Weights of a small segmentation model.
Model: 4.17M parameters, 64-pixel images, arch unet, norm batchnorm, activation silu.
Rows from block 10 of a small segmentation model, named by matrix and row number. Rows with one number belong to one channel. Each number is 500 + 40 x the weight over its row's rms, rounded and kept within 0 to 999. All counts start at 0. Numbers have three digits each. After the name is the row's rms in percent of the matrix's.
After each channel's rows are labels from the 100 images, of 14976, where the channel reaches its highest value: "responds to" is what is common among them. Only what is clearly more common there than usual is listed. The data: Sentinel-2 satellite tiles (TerraMesh).
# convs0: first 3x3 conv (model.decb.0.2.convs.0.weight, 128x128x3x3, each kernel summed), inputs 0-127
# convs1: second 3x3 conv (model.decb.0.2.convs.1.weight, 128x128x3x3, transposed, each kernel summed), outputs 0-127

convs0.91 108:498500493500513507421500505501498496524498468506519500475432512545547517516515486498500493514502554475485501486509500529437500499521570519482525501509486535460491509471512499454508483641422500500500455489500502543446498541498431495546405525499508492598502481448431503500503517504611501524453513496501493478487491487484565533575503456554494499329468534473545528337499497494512490499503
convs1.91 129:507469514504532478514504510498507513508484566536521399511515483504524501501482513520460487516486557514525513489494532440522515492477511499519528570501429484495521473645494494514481626390442489489499497506481499504532506446502571549486494517489541452511490536691547491479486516506496488511540498530522515417463489533473551493487494475494581552495498541433448443494455480460459503522459
responds to: crops; built area; main land cover: crops

convs0.63 070:487504532515481518531511532496405600489431475538517499476509486493472468429512488517461498487503478481520477464491500504506501468490490497465623591487480547495530463522511563414482483472520643505504502530499548475505390578509485504473460543546505500474502534500473439499458492476500500523499492425499524599540504432440433490564477491459465569478485504485440467440507557509505489499549
convs1.63 054:501511491435585463521561521503484649511462492492542503500500497493503496494493478503489513493487510506483502510490522513424433474487502409555541475497400514484505486482431521490487568536508560483438471515505520502494438514480497522642500501505525511479496486468491466503464496491470498501504523684480490573499488579497388524411507502501506524507481505498499501485507472482485519494520
responds to: snow or ice; main land cover: snow or ice

convs0.18 121:528502501479467504495499456499495501478503503501500500503500505494527447557509457494492501507504454472491520438503500515496499471502500495505514502557505499716566490515508492485501493508471492496496474530500519504498500577614480523463501469427504495453499470501469491500507499454488500505495519500507503509498500501498439507498583287480508494487500470553413507527493495628439467498488
convs1.18 150:481509535484510457516497324475492487535477518530421434483477493503500503471500472471494506509478590549497606476486494466504471488446527518522523550526515495421499516557504489519468427483408514482508494480530495501492584497502479547498498493509498517554479473477435514508520504497504478475508495477558533463493500493467512532433500487505511486583505548503497510499487521634639522564567
responds to: flooded vegetation; water; main land cover: flooded vegetation

convs0.49 084:503486535500510494498499523499503485505544492501501500488502490496524516528536488524479496491501549496505489473442500515502501473431530494554402512491505493468527507561520501491493488466305511498491404511499525500542476487509493466501503436535498497533522475495473445500513484473529500489522496498498477525504493451501508519488516478483692490510512503460480495385508534348605459499452
convs1.49 093:510505482479487492510505339549483543483486499548497415417534522518499514467503488442505514468491483478488559482489509501522484507474499524512464502480529508545492496489432463497494478494520485552526468465504473474504493488570483510473493461501483515561435527563458505572505532523539516507504522500541540500474496520500536513523489510549466564522370561456470482541493529406689489560472
responds to: flooded vegetation; main land cover: flooded vegetation

convs0.23 095:485503497499473468394500583503501504491503518516477500523467488479492440513582421499509507505500517495499493436497500432478499493498476470449503499448490500499445497521426501477503539501486500505500558515500499462558500485497456498478491477482397547677511448463396501498501500518486500530442500501499492472510496476489530568508514430510501505498498486494485497465455499460293500499500
convs1.23 094:496517473505527476512518553504474499431422485397501504492500453538505497465506546489496440492453570551503526440460518461498497526501498573551472541553479452492650469462491513500542522391485518462502482550531514530486538502466489539503505477529462490501489569702572467522509510510445503504484478502508472519481505522502532524486512484460540511509508515408499452502517513495513525484460
responds to: crops; built area; main land cover: crops

convs0.31 064:558474505495504481498493501499459493508466459487489499407501540460551539494510484512506500468525524438504547473499500491498500500534504547539511427499494458525444488555472471500501567538328494500500449489500518497564497438498505486492515495492512555527493488506500485500508501500482499445491500512500676449479501481517435560524503540481512494476499484460495512326496382503496501463499
convs1.31 071:493432476491485515517540462491559497617537599538498499554499494477506508539499495482507492525521494546470520509527467524512515492379519516499513544510509484481518486410503527510507520497375433454504498482495493514466502457498481490528489503513523465500495498527495502511587507514488491505467496474475430488357416553498483487471472481483496550545632639486520515524474485505463521522477
responds to: water; main land cover: water; flooded vegetation

convs0.7 121:507491525498458390495493494498501477492496501501507500511530502492457368526485495499422504492472503494500500528556500562498500499475586507517500531477488495532550452533457493497501501503464462511499508515500504481470527500500494501506506532483754500490505399493493504501499467440484498507583460509502416508481505475505476500573408471540506492520511503537438500569521518467535482500511
convs1.7 128:484482511503502468495498474520539523491496521504542513493510538426417581407487496479605486508489524502434511454508496501484523538489510482500542498511500511473489445498515444548520561499492513487514503387503491472504474512559496498503610515601515558515471506526479534443470558507499453541519448513512617473439507519513482444640495497529431477547519534523545450496508535488490413464481
responds to: clouds

convs0.41 103:492522516479500496327501503502503504660457503500489499584463500572458519504375463507550499493500483608479510487511500466530491555497499500474502477521501524517500501518470511467497520488503513501500456504491523497497501515464484516433513503505524508501501448494483482497512503537394498500498502509500450529493488451510380516571474467470504494505500346453519515472510474554472472500507
convs1.41 082:528469555507498524518497458480508516369493555491531509484563524479499497495604498525492484512450514478494513491501492536501543499470481511569500444502481505494589475500501507503498504518499501500470500518471496500539485543497602612631493458489503499501495532438510518467490491507516510505506489496436523513501523492516412518462519558696444454495436411480484520489467508490492498526494
responds to: water; trees; main land cover: water; flooded vegetation

convs0.67 067:503562479472454466522505513503502497428574453586493498416537429482560467438477498537450562451602462545501511531498500485535501470365483501516510497372501449504580434479519564506503497503458486496498458427500490476536498495492504502454569587498470523491500490518482496537528487509480500531503499410486490548512500438509465513496567508514452489500503525485513423528491502578502526496544
convs1.67 069:481512539463485574510516518482544561503500489425497524516534501496494468535483605474492550453495475567496510389533453523490495511489449401500502498511505504488371490503485531526508444511594501505515488554496509499460488515510500478533462648490509496502459605507534460430471491476487521511453495514448483486419499519453507491519509468506492497495535511509587454530515582493501433559502
responds to: flooded vegetation; water; main land cover: flooded vegetation

convs0.61 069:487484509508599485534501587498503496525495474479443506452525491507561556440495478493520502460499510513504497347503500502501501489478688499474488501496459499467489513479512524527488491490438456486495399489499492496507605514509534510431479512471509509625500464466447499502483512508508486490562530500496509489526504508503519497500502474621433491493507448600512502494492482518508533500487
convs1.61 041:519511633511507503503480496463515567491502494506506505515493503506473526483473489571507498513512484533506497579610513489575476499504537492491508497505504506480513576484495493502412315501530498460488414492491500511490413492524499424442510583499512509503515513633506565526487505508490468508480479453507496381495452495458525504480478489463485499522516494489544485508526547496567497516496
responds to: crops; built area; trees; main land cover: crops

convs0.38 114:499503495493562658537499515504504499514493482500489500471481518508454563493516483466536504510503496504502493490344500507579500448471411494518503502467527514497510503488499569447501494504604499501486514503500501501496509507503505552497491483445338493461512525505498501500500494513496501470462451516499510505528500510478508720511519455504494489501499517520486500568510502518514521499511
convs1.38 132:442511514461486426571492514508515492485536505447450529449447409543522485492495499518620455472510502516498531507556490499457472485521569494507466497509514477489509504558495504457515565512560504457454517553498500492473507478441494514505397490479420420469494635470498466558505469497493507541561477492525402498526449500507519504400528539551516527484525501537422555469505468504500578486531
responds to: clouds

convs0.0 099:495500505500511503412503520501489509459510511500526500456516494565491491500416502501488502511500554517498477488489500507563501495537524456424510498451500456486567499578477499494497484492513502514501507531500502454574479505500478500466501496503550503698504427475521506500495500514526500526580507498498486436489501458500631530488419474628502479448497504447346499510495498499482516501507
convs1.0 091:535464520443522476507514581532544493457520480420458486495478564512478541426512460471547506479494475466490527495451533491485501580477462494523490488515517491523467498439432458523428489418507459562488495427503537471379537475500532485524510497548481499547499504468509516516525504488493545501521509494470504505526476500491369485556509495461441518524492550488487453494489505491453299502504
responds to: crops; built area; main land cover: crops

convs0.111 130:619466496495458505445498505499491513499538500500487500511512501490526501505501493492479506497528519497501499454502500458497500495500507542462502495490484515640564484467484481478499485490489490504500451487500500500474500507486474497515501569484513484468497507433475474499500500473492483472457500500499493513493503495495478527704541330396503478498504401505426521485499485616440416497497
convs1.111 144:494531489507497482513482487480463523490533523483525495488461493507515485536497476496495513465427497489500519573513486576483505461488513258500513522484507548499423478561557548487469498497458484441521471424501462508514510524517524513546492582500516495504496542493471458452497512498482496466522508502531508360505507486513499512443551444595505535522473507522587578528447501510481504498512
responds to: flooded vegetation; water; main land cover: flooded vegetation

convs0.96 116:489507444500554424417500485500473462472482476497453500502508513481513372454491507487443503500475476475498491447494509375399501502453508493424523501444507515520438489447519475460494491479507500500501528471500498500385501404526492457469512408423494490495497486464491498500497426501508501471515499470511437459475449501499384454506486496470578501487497479448468490523399458528445497500493
convs1.96 180:488435465486529553441481547569487492497509477483478537517441490511521536558524578528445389516539495492483482501460518546496523603538496537498501487488497552464540498513511486478504496516558504508520464605567516487501483537499506602487563598520549521492460403543497496527481505504504521518502488478475488523473496576529498559527642497493462500511507490468510498444586503512507551488585
responds to: flooded vegetation; water; main land cover: flooded vegetation

convs0.123 110:488554519516505508498514511500528506463442615496551500298509528500465511475521481448459504437492516497504508314489500505502500505456474480517461502492501495478472503497509508514504548498517501507498494520493596494523502583504560504494411506566510525495523466504499354498411478443494504491490501490499494502499500556444493492484495500519465488496503474513502506532529509523480468503492
convs1.123 121:488496508511523513488486492497482485504529482485512523543452526553498484516496527503484500445479493532340461687494573510505481519470500500477506501441493503484546458500533506502515480510516545505477477472489515510492501390501395510478490480485492450490509484449535451432660525535485560510503497498491571515511503493519548523483466528497524543495438488505536546532474508509588491553490
responds to: water; main land cover: water; flooded vegetation

convs0.103 096:470514564509552759503502512506498491471509495486486520499502539513447497512539475496491507502475500461506464449510500495548500492459474488524568499506490504481480497492499395568501496509526501496499502509529502495504499505501483526524506436529483516476496486508488489500501500489435556491501505385499512518470501496524519500500500517442505485518494424499461408573496671487507497501499
convs1.103 075:557416526473505446502454480550470471537518457581481499501517498490519461493507477523499473519367531421502489504562505501463482548503469467496481496490514493513480510477493540560502518524477486461501543496582537508506526294505476499448482492505494564423487475448486530514488379499504484396504505511524511403523461477504503530519517515525520514461502499549484515462492456494519500503536
responds to: snow or ice; main land cover: snow or ice

convs0.78 081:524493457498481494479495515503479636474551523510537505487470502478495470557488495523527518602547577528502506464489500513583519501435512512481588530523462509484464493527481502663476484511474508498500509553499509536499342478508502517496512490472578480535501491501490490499490494499473526530417563413509445511411512459484545473482520532469501482459507416500548497464520550510487515490507
convs1.78 040:488501494499503476494501505486534459501357500479506479456494558496545505492457500503498499426483500494499497499502514470553479486485500470500728489491474521494493489500479576463497471501502495515500498485520483502504502550500495325554500504500507481552501502492499499509511507499499488463499499541500492687520498482501502503506504500537493515501521506499468519491499387508493501511502
responds to: snow or ice; main land cover: snow or ice

convs0.26 086:528469510500560497478526521505498516492518518505532500493478511500509566512438483502482494486500516560481510505489500518578496537498520449499479495519504517494490495486509464502468505428417500546493476524500499502672483540492502531609487516468568432471511468482578476499488505470473502484530490498499427500500505571474489474485502500501509491537491561550468506262469518476566516499495
convs1.26 113:479563573529546546514526490472525485463488471475528481480450472531545501505517518490461525475480493456526497500491498491462469450490506497470492439458496501479464526461509497489512501473507553559512501397477507487481482650525536455488457494542531470427533516475462492517482495514544496512537530474499506470526513449524517498661478573566469526476455487659387497547498528481524514521495
responds to: built area; crops; main land cover: built area

convs0.52 096:509421478496447595513501533501467505427652609506525499362502476615501502480557500509491499492459492489499561356501500469521500494461500510461492488542506504502525500543501485503519629499504461500500485448500564499499499518502550497488509456479489505449497446426499486497487501501503503496510501527507594521503505486526495522490556510512499498513500509429500500504548470559523492501498
convs1.52 121:501558487493521484479521483499495534536473435503496483547412577458506507482463483494498456486492529548509543560408543507498502499563507473511442492370495452514488506469517483517496509498476517468478486439500509507551493496483513425535565513512454417489429555532523540499618485485545469432452491506489635496487481537476493499460451498633495489493479545520477497476451445523463500471501
responds to: bare ground; main land cover: water

convs0.50 057:492445535500465566479491600492493508499500499500498500258535484496575496435513513461521506464469536506499596429509500506510500504488525544502508414501498562499461501568499507487518510463538508480500486535499654426569493521502494507502495512467514549511505483466544484498484523502435507527473534500499500515476500528471526492483510511527501493437487498553512481557477523473536503500497
convs1.50 077:546471486511493501523456488507460509525532492450496505502459583486487525477478471520504492500498516467506483572478511472457452560596525468475501492499560450453503513530464492510495497476502522490490562484440546403479525500536527544376510489497474515498579521541445489534552469493505522500469503508552435406524483555500452649483423526527505453530530586481552438453428518492523514558483
responds to: built area; crops; water; main land cover: built area

convs0.102 104:485498487501474490235506475501508500511526476499499500483477524492510484504503471511513466502500482503500504481478500416497530491480502501465510500477503516577492518483513504499504517429512495511452530467500507496491514436501453485447463540478501455505498459354464475500498494508502499535521501500501500492506490485480370483505508462469503509512500471477477480509449500632402525497557
convs1.102 071:489658538460622507511503490502500488468496559527487524502637582503520536496515515498463479495503454490500479448467480564539500444484484500511510496496530485466515502526530487506473458504526435514530514556511476552479515537498512513530502524514501372590495493462464496504515488469512480536507496509523501516513490541430537500508646487506518477493502500494500473492576476470622500467503
responds to: flooded vegetation; water; main land cover: flooded vegetation

convs0.90 084:549426489495482547451492478518496488550503493495476501557499505497473506511489482496518499496492522512499491512485500508498499496486512493431494524510490485518478508488492472451498457421669497506500507485500483499454498421499491527534463475461578347468520455459407512499499498492418499516512455497500543460500471499489469516584447554467517495488497306491485533525436495477461469502499
convs1.90 079:526496502489490477516511528467492494499498500540498529496494498506503504454490516508433492579505509502491521546475506518518499476498496490497466476509496500516500490460520568493505605530494496493490395485545514489502521497500499510501502530506505477479485413495546466503550500497504488512522502499471476502503510477503502483449523533600504475499499291626484532446667487508489501362483
responds to: water; main land cover: water; flooded vegetation

convs0.84 085:502500473499436637374502484504482509463498481496505497504486439643427502514607514494475502532494513505503525431505500466503499496476509469366496490485494494509545508501434508520500509487502499501504520512500499492522507505491478529520512479496420513524509514512530498500499498496308500517507494499500533500506504514485606523499498491538484497471500444468482468615515490473478497501502
convs1.84 082:480437487490561494489563591473506567537490482479461482514334354489531497449494470492494451512473539476531496517477522437518475568521485465474430476475508498469467531478489362485558497559521548468525526456503523497448541480462508471498486493514458517541515535499482495540483487463531525465494455468522501510530445510568531566483482539516510532469542427494493493504485498489529496410501
responds to: crops; built area; main land cover: crops

convs0.54 121:497378449500497507286504521523501507468463486499499500488477511484494503559463490495513491502511522484502505478500500411501500501491495492448500497491501495508504501505497495525500505425490496499501552503500489526477524485418486498514499526502506438501501469451461494498506504495355500500501517495474531499504501499498344564494480344513500495483500487506505498503504498604486443514510
convs1.54 055:494561488497524422477492469440514493447526556488487497498566516503500495491503500506500570507455531497489501483509546499522517500526513533543502500501523499495504525491483500496494425560501418564501497455522486504488515499534479494579499468519501304528519522324483477471499489500500486499518465550504495350537473563471501490457518490528468479491498512519496572497490511603521495511499
responds to: flooded vegetation; water; main land cover: flooded vegetation

convs0.127 066:520570517496593475502498527501504477513514508499512500461569529562422497528521528514328509489498300482493495475513500489619497499521497494454414503499505504513500500518509475507499468489420491527527598504500523492457489509499495486577505507487498492498523437466500498499517494549491500438503482503501469517451498485520551497510459586482549495501491418508455499462468473495503493500487
convs1.127 091:506488508506493513502454476547541485504502492501514525468477447583495496499538555456588604511512556464464524501481501516457494534499475555506507400510502505438446508548478491529501399482638504520504491511536498468503507473389484541518499501517447541468460494476509518484509456500518507506631542504440483508491540479513507506527474462518484477511528557592469516526510519493622414494500
responds to: clouds

convs0.76 086:476462504473512520549499496500498496507520498496491533382518481468535483525524653497492505492468477478518580488498500544467494471490507507550509499439515409450513498578500418502490511485357506500499494516499367502566497488499473510465513529511495477497503450419450368503475501501513512490482499493500582526460500507496476511501477531460528484518504542430433485489449462508436505498476
convs1.76 081:485491525501476521506526458455511492646488455507500518582510409547499516500515471540518488514491489481383552524461511487563510514380513495570502498487526494442494529466491483507431550536486518500473481531483504522462511436489497479505497557535500531479470535473435488543632445499510482499508519485538475557532480608484505502501524478479475513515532656530480510511512512501495487487500
responds to: water; main land cover: water; flooded vegetation

convs0.57 127:494499492495514501562500613499499497379497467505472500496555501490499490439503499485427522482490501485495496441500500448479500527446501499474539499458504504501507504472499517493495338526426500482499480491500507467478500496497478502404450473560523493491499535422495494500508490497471499501475488499500423515500495561462464551498519455404471497502500717499497496484457500484448493470497
convs1.57 101:484540504464478486455546573507529508516490520508496483505492493489450495488458442509479588548499481544550469561486500484460497441521514496503513462534563508410500606449504560481472508504511505531501550541537493454469518422568521449471490498534487541532501514496619498486453479471497536488452471485517423476465477533504365523534513509491528512483532610508499482575522439488582484586469
responds to: built area; main land cover: built area; water

convs0.126 096:448435484500487615474499479521480498500438491501490500510503520505486480622479513500514489490495546557500501418539500472504500515448493507509447421508539448488450500458528455494510507511547502529492417499500499500455527500500503507473503393453536498530489436493487487499494501507505500458481501495504461509534500500598402535686457438496507470508500469496490460497561498576521467496591
convs1.126 081:509547450514491506484448471499498506473501546498491566492513452527499535217515512447505489489495650504502528515471520481481576508439501512517493499508501503485488502507493529501514533502476470495493510514546496500506508535521499500448535435493506502404492490506468510516499503470503462473495476545542493502503412487502538501464499498495530500505580497507495499499509586551532507507525
responds to: bare ground; snow or ice; main land cover: bare ground

convs0.93 125:511481467500585532584587609500441500442526514500521501509498486484513531505477466457529499544537499537500526490498500507474499497488483495494499502523492470493523494524505517480518495492523496494500448488500511391482514597502504530476493585447528371506503543470418506500494511510351495525458500539500568497500495539494491586501466596402529498463501432517497504557574485479445477500497
convs1.93 139:506541514495529473519476526482513514503496466609505507464467483572528481498523489502492548501445497556508515553554483476496499474531489447478503525494479517508472509289501509526462533462520471500475494462540503565449472470488501464530513494482516474504510477534662499556482545493617526494493495494518479515460460530500496487485530397455494500428487465573517565467500505486513482462501
responds to: built area; water; main land cover: built area

convs0.14 062:522540532500504439471497511478503479491453493499624493462508553510448515536461498463609498489462481505505483439530500488458500505502480429523487504601487518507520493461470529501500529487519522499500460483501608536486503524493488483501502371481492485491509322457495457497437494534504499511487482487502505464488510475501460544652460500490481496502511507499498495439511432495566458508448
convs1.14 062:493435489520510452499492479502485502504503522455502506514483501519508569458501520533502447465530521525506516538479484511358543493356506514494509493429501520505505471623503496502509567494500519500498491516515491496493503600519512482500549447514499503493500552492502506546486500494562462528435497528475501641505428497489523473317495506506445510503456499512497513506504504496587498504493
responds to: bare ground; snow or ice; main land cover: bare ground

convs0.56 066:522501420500442514469500484499498567481521446490492499498451463498527467473632517496567490630499413511511483464547500441500500488506450434374468501489492505468500503381492525493500512486481502498501553467500554499604494451500493506504518500356485461500524468528502500478490491543477493503552542507500521453475504500492420512471569510500495486499518429485486500449511429481497521501482
convs1.56 084:499510508461501538457485521505471495477489488533443491457516495566453515517258508502481404495426492521509544460483499532519508586524535504404501512497498470523498471482538515496481486563502512498479495479484504497570505514486504534516478478528540613475491502433488515497520497481479508496475498497484509550529486534530566550454478524488505504596486512503454481564604457505512502505499
responds to: crops; main land cover: crops; built area

convs0.112 057:513420524485532698468500474497440553454533489496458532494520542476482508506473415505508499531485518503517501515476500479491504496547508474441563598484436536529521475466450445486504486504444504466461481530500475503492518526501480518484515446538478508505500521471344456498504537516519500509431474496501550461491508534520523535467504530482459450512502492494477577414512439456437539499433
convs1.112 065:503469501479585432528526506444491519489500510532482506485499464482485501496480476485503492496482532600498540545502504500589498434527504467516510500509499491497526530496493484472499602509337513368471501504497457524540487323520448478516493493499531530502502456488490505470506501510516487495635505492505494429470498486497412496452498495495549520553508534482480530497514498435499519488484
responds to: snow or ice; main land cover: snow or ice

convs0.68 090:499494505500498485446492496511497498452457495513511499441504498580521485594432662495514438484436476454502568428500500553514499510510497498491501502403498497520444500514523510481519560480374503500501480504500470499659499474496507498490519474471559447425498514439473420512455503437501500511496517497501488446495501493497464501490498597505504554455501500492507499411486470484493509500479
convs1.68 081:513534525480465507493503376528491496527530493564488477592464473559509523464522383495501509496517503454335497505459511477515526479515499500505500521490497511450516512496456529543516487617498516501505503500476507472426501526508526466513506492509491587471491503435472503509556464492503487496493503514494433547470488498527465497478529705539499498503547474528551505528497491456508493489494
responds to: built area; crops; main land cover: crops; main land cover: built area

convs0.40 125:499478478509495503525499576502499499510403507499499500486499499503487483503403560498476502559513532482498503511496500432493498496547511522518551502465502494489455500494445500487489504499325500514500494475500507500532504495504499499482503530567483512525500541423497502500502509462503500490531522500498503524472502539516373507509492516457518430624500593494689501452521505482494431501417
convs1.40 098:496575481475610490577478488508459521422537474568480508443492576522476462512501417511462522540477523482452491506495488457466493462490481465474497496505470519476473507433521501493511561536570519504469515560481517439488494463545502423491480515485489521466524509375524558500471516469621510542458510453524396556468495535568440478508505417517451430502472475489492525439495509499479485537478
responds to: built area; crops; main land cover: crops; main land cover: built area

convs0.27 088:527494494500440409479500498502497489491523478500436500489465501503481400490476502480447480502500423508497474447498500476408503370441495495491496503504495488613532505371427479484487445495460491507470518459500498468502499453506496491523501514356536496506500407494450455502502493494498498496536489501500471453489492459508486452498566429552495500478480484440465495446398500513429530502477
convs1.27 084:494519501496528463547474457493476518509519450412519526454491505475496512469517505484490411498490596506505515477481510554502501512554508573446490481513483523507508451503550528530505515484545621517498499579515495531537508579469510523446493530581480505489393430546503466501497527493491503496496508470503509584472480581501547503509662473423541502556524497448597498521535453475487499485499
responds to: clouds; main land cover: clouds

convs0.104 097:515482491490504487576500502496500485511488457499491500480484503503496523501638538500499504464469427502490480474491500601515500530431515501584502498504501349485480522503515484515495522459391504513500457541500495495540519462500482535499463478497495517477499538495543505495480407400602501484440509499503593497490500483508444487497528360448489459459497617512458495493501493504503488494498
convs1.104 082:481480500531506514477551486502507486556482442511523493529485499502494510501472462515457512508451511519502534483565476416564451510495533479484523515375534559527491515363564507500540619525510514500526472501451498481488498490512496520517479492525493482463485540544494502595547482488474511496507506454446496502478497495512507470497493467404480546510500406706446515513510496490501517494483
responds to: built area; trees; water; crops

convs0.95 080:511512449486497442574498534505507418558545537502499500504512542469517499498489435491511500476452502509427555408468500475484497475466518475537626547483510435453510473503512432623497499486469509521500476469501508526481467514469466470534482517480568523459503445530414511502554465601484517484476474464499514606538566492449521506489503523413472509486500406519535458465488544539511549501555
convs1.95 051:496551522487454490515490501471500469487473483484523493497495526498508465497499715533512583429481498519538503490530488520505496500482515500474548508494529516470566456485496505572472390513510437684516487450552496532520485461461478445509463511511505494502478497505495486458440462477480500527493579534474470544416507490501490492505545480504487499510499520488531518435541530501500422532491
responds to: snow or ice; main land cover: snow or ice

convs0.62 066:506458506529433502521500418511502496521503465509504496466356511492455554517427380513488493511485542494501496480483500521475501482493437494450506498485504503494572507425487466485503561469504471498451474549500478548446497509467586511456426403402511455487500406439446494501470495505508503540538524498500480484498448477531464566505565486508500484474497497495494513512510507457519655487516
convs1.62 121:510522548464579512480507490496428520493499501514498480474516546459629443486540518515512439486514444493495525524470487508520563470487549513519461478482479582478577502500515486492445544510523427463493489557456506408502506491493521536490486504456469479493583596559448487517551490498517500481477497519537430574484486394548512514375516521482494493504519429521499466514541558518470601490489
responds to: clouds

convs0.21 119:536481489496564497507501489500500498514488476550412503465506500507636559512512501502506507525503508492501593493458500532490500478499476496491512501516500468525489508537509474495501522507628499509488397493500521408520528478499505498477617430511493468575486566513546496454500500430640501497483587498499483490494540495497509459498490395479482527523500460533429504502521509513392500482553
convs1.21 145:523482497468505523560484452429478526459487515449501481528491510457501528462406517523491515529501497461422509497528468365529521487508565442540526547500528496491481541484546517501528344487509486540471519533495519546443429464527529515473462493515505434548453529438490568500489491512420520499462447447532523492488437443494490460467524503439492466564512427511498520503444593462444497497514
responds to: crops; main land cover: crops; trees; built area

convs0.28 050:500498506500517332545500508550499395567478451500497500491519533501516581502504500498423499477500543438500485528500500510583500505500487502460426500446611548493518500515507503552489500505422500497500489452482501492489511487500541496482491517472428525503500466520539504497500494497499500383501493533500527487314501516492494469505497500500471501490500479568548497453479410501503434500516
convs1.28 011:507498513518453595498508496495503500500499663498499483559498499503508506498507497510500495498500475525499479499495495511526501500502500498512500484499500525498484500490475459520501492502496499510501502497472504500499467501503507497553497500483494499502500542484500497500497496501509503815505500457502500465494501501515499502499495499505501570500505499501305501502502482549498499505496
responds to: trees

convs0.70 090:472513491503426413560505503505498494527478445501579489452486495442510487515477526486486505517479481487487578341490500452508501368483473513547496501547502300524560499462537495510505504495527503500500437542500419460465471496500500504481534492531483504487500488452450478503501503547403504502488503501502430485497502500498521533501503470473521556491491564557531500542442502498504491499482
convs1.70 102:490511461498503486466569532499498429478598462499426514579469543505477511518489499469509465447549459493606396539541497645503513538519498513475502513516504490514444510510527491499481512516547525524498517529490503504464509497507510510483501501515495456516517581521480532467413477472518552621472489496491512488467455514494530463528437564481470448501468394480388520534554499498562497522491
responds to: trees; built area; water

convs0.105 103:504466502488322520468499443508500512457505504498496500525514531502526509504468492474532501507474632472499492507508500503512500500495494489382497500476500440495528495470503482537497499469539493510495488505500499500635503539502480512477471421490489638480478560519443500499500518523337501507476485500500498436497543496480508518484505417526504472495499530487482505544475519480415557505542
convs1.105 121:551498478594560553515447498481565532476456482476479537489474462488515506483531519476482500438551491465512498487489474501474464513450513499538511498494471471490483482594504553486509516429477504511493532498517496506474538509488529493478492458499531565435588538422413546461461420456508498495531469469538526506538436435496480504597464620493497539519517558441502476475476493491552639529571
responds to: built area; crops; main land cover: built area; clouds

convs0.47 088:550472510500375443489500495495521479500504502498546500500491516487507507512505470486511505509524568504500538475508500411520500453500481537508507649472483490500459420520487594525508487519652441500503436494509498489530499536499470474479448553474502571524506477544452505500498500487455500541513453382500464547539498514433491542532488487525492472452487430490513473620504543509504504500567
convs1.47 106:492469491473552509500506500432608473445471540437528499470478495496503475511482526512529513474550512500512500476526484498396481430458492519436523573490384502521496476554494495506506488564517515569511515503444518472543458504493472426503518545521489511501451517485460520412441450523522535515469490648500503598423570466513491536512521517502510459491535575423516476461551501495509471486538
responds to: crops; built area; main land cover: crops

convs0.113 087:503534500503540521443501453500511498458466533501479500506499472456489497501445404498478503528501469475496536513510500555527500468468498464455560501480471482493507507495440551505503502429510492495501516517500538501441492509462502508423500518441583494570495462427557501499497503500348500590509504506495471460502509338487368536502497574584509494405500483507515500542505501504441522507485
convs1.113 112:470575522518489522483536530558530497519451452498479488504584576463558534472534506535515563467465439565509508486496538545537501526547513531590494479485478467493553493430512492491496506428508502538499491512498477497416524407485478540481473527522501508466517504545512509516567494463425540505548450443492542436482554579566520422450449500495517524645531461536473442477543492525498528467521
responds to: crops; built area; main land cover: crops

convs0.73 104:493494516409553486515502522496490509502484495501491497278599501507505464505486492502469501505468441503508502432433500472570500473524511505487490510452523442465476482456488486481503495506438501504499398464500464502562513490501466509500498463476490495455491458344392507500526495510485500506538502503500431471518516604492510506504473498507500514508506515462490490398501495504490484500494
convs1.73 138:504510439509475514469518501496518518489574491499547511509497467542441521493500480488569569593500518485494384589509477500487508482563460533526550476584484497506457492550496486499528461511445631514486521519539511501510487509465516468528490527504494552488473494518643517504477459495505504568630576503448539462506514528511433495507512444493500487557529494500467491500498406480496442529471
responds to: clouds; main land cover: clouds

convs0.8 118:485477478488474497490500453498499500440528540500490500498501525551495488520503510660507495531499429535483397583500512498453500495452519513517500487540492615467493569496471495504490627494619501526495376470500497498498485346498512494481522582458485459508505463488520515500515502487454500509439500501501556465498501496509518508487479498448466496446492492494511423465469512489508500505504
convs1.8 113:492464495568563507492501493487489483582512498491468440454466538495511487553485494396454486489544473509500387613450534498487446513515486464476494554400516488470542473503550503496489517542597494494498506585513529483516474639506480507543479474524501501554512424457487445506573495521503516531517495503471461495497527453635512517535477527528497502479545472486520541504531490450517459487508
responds to: water; main land cover: water; flooded vegetation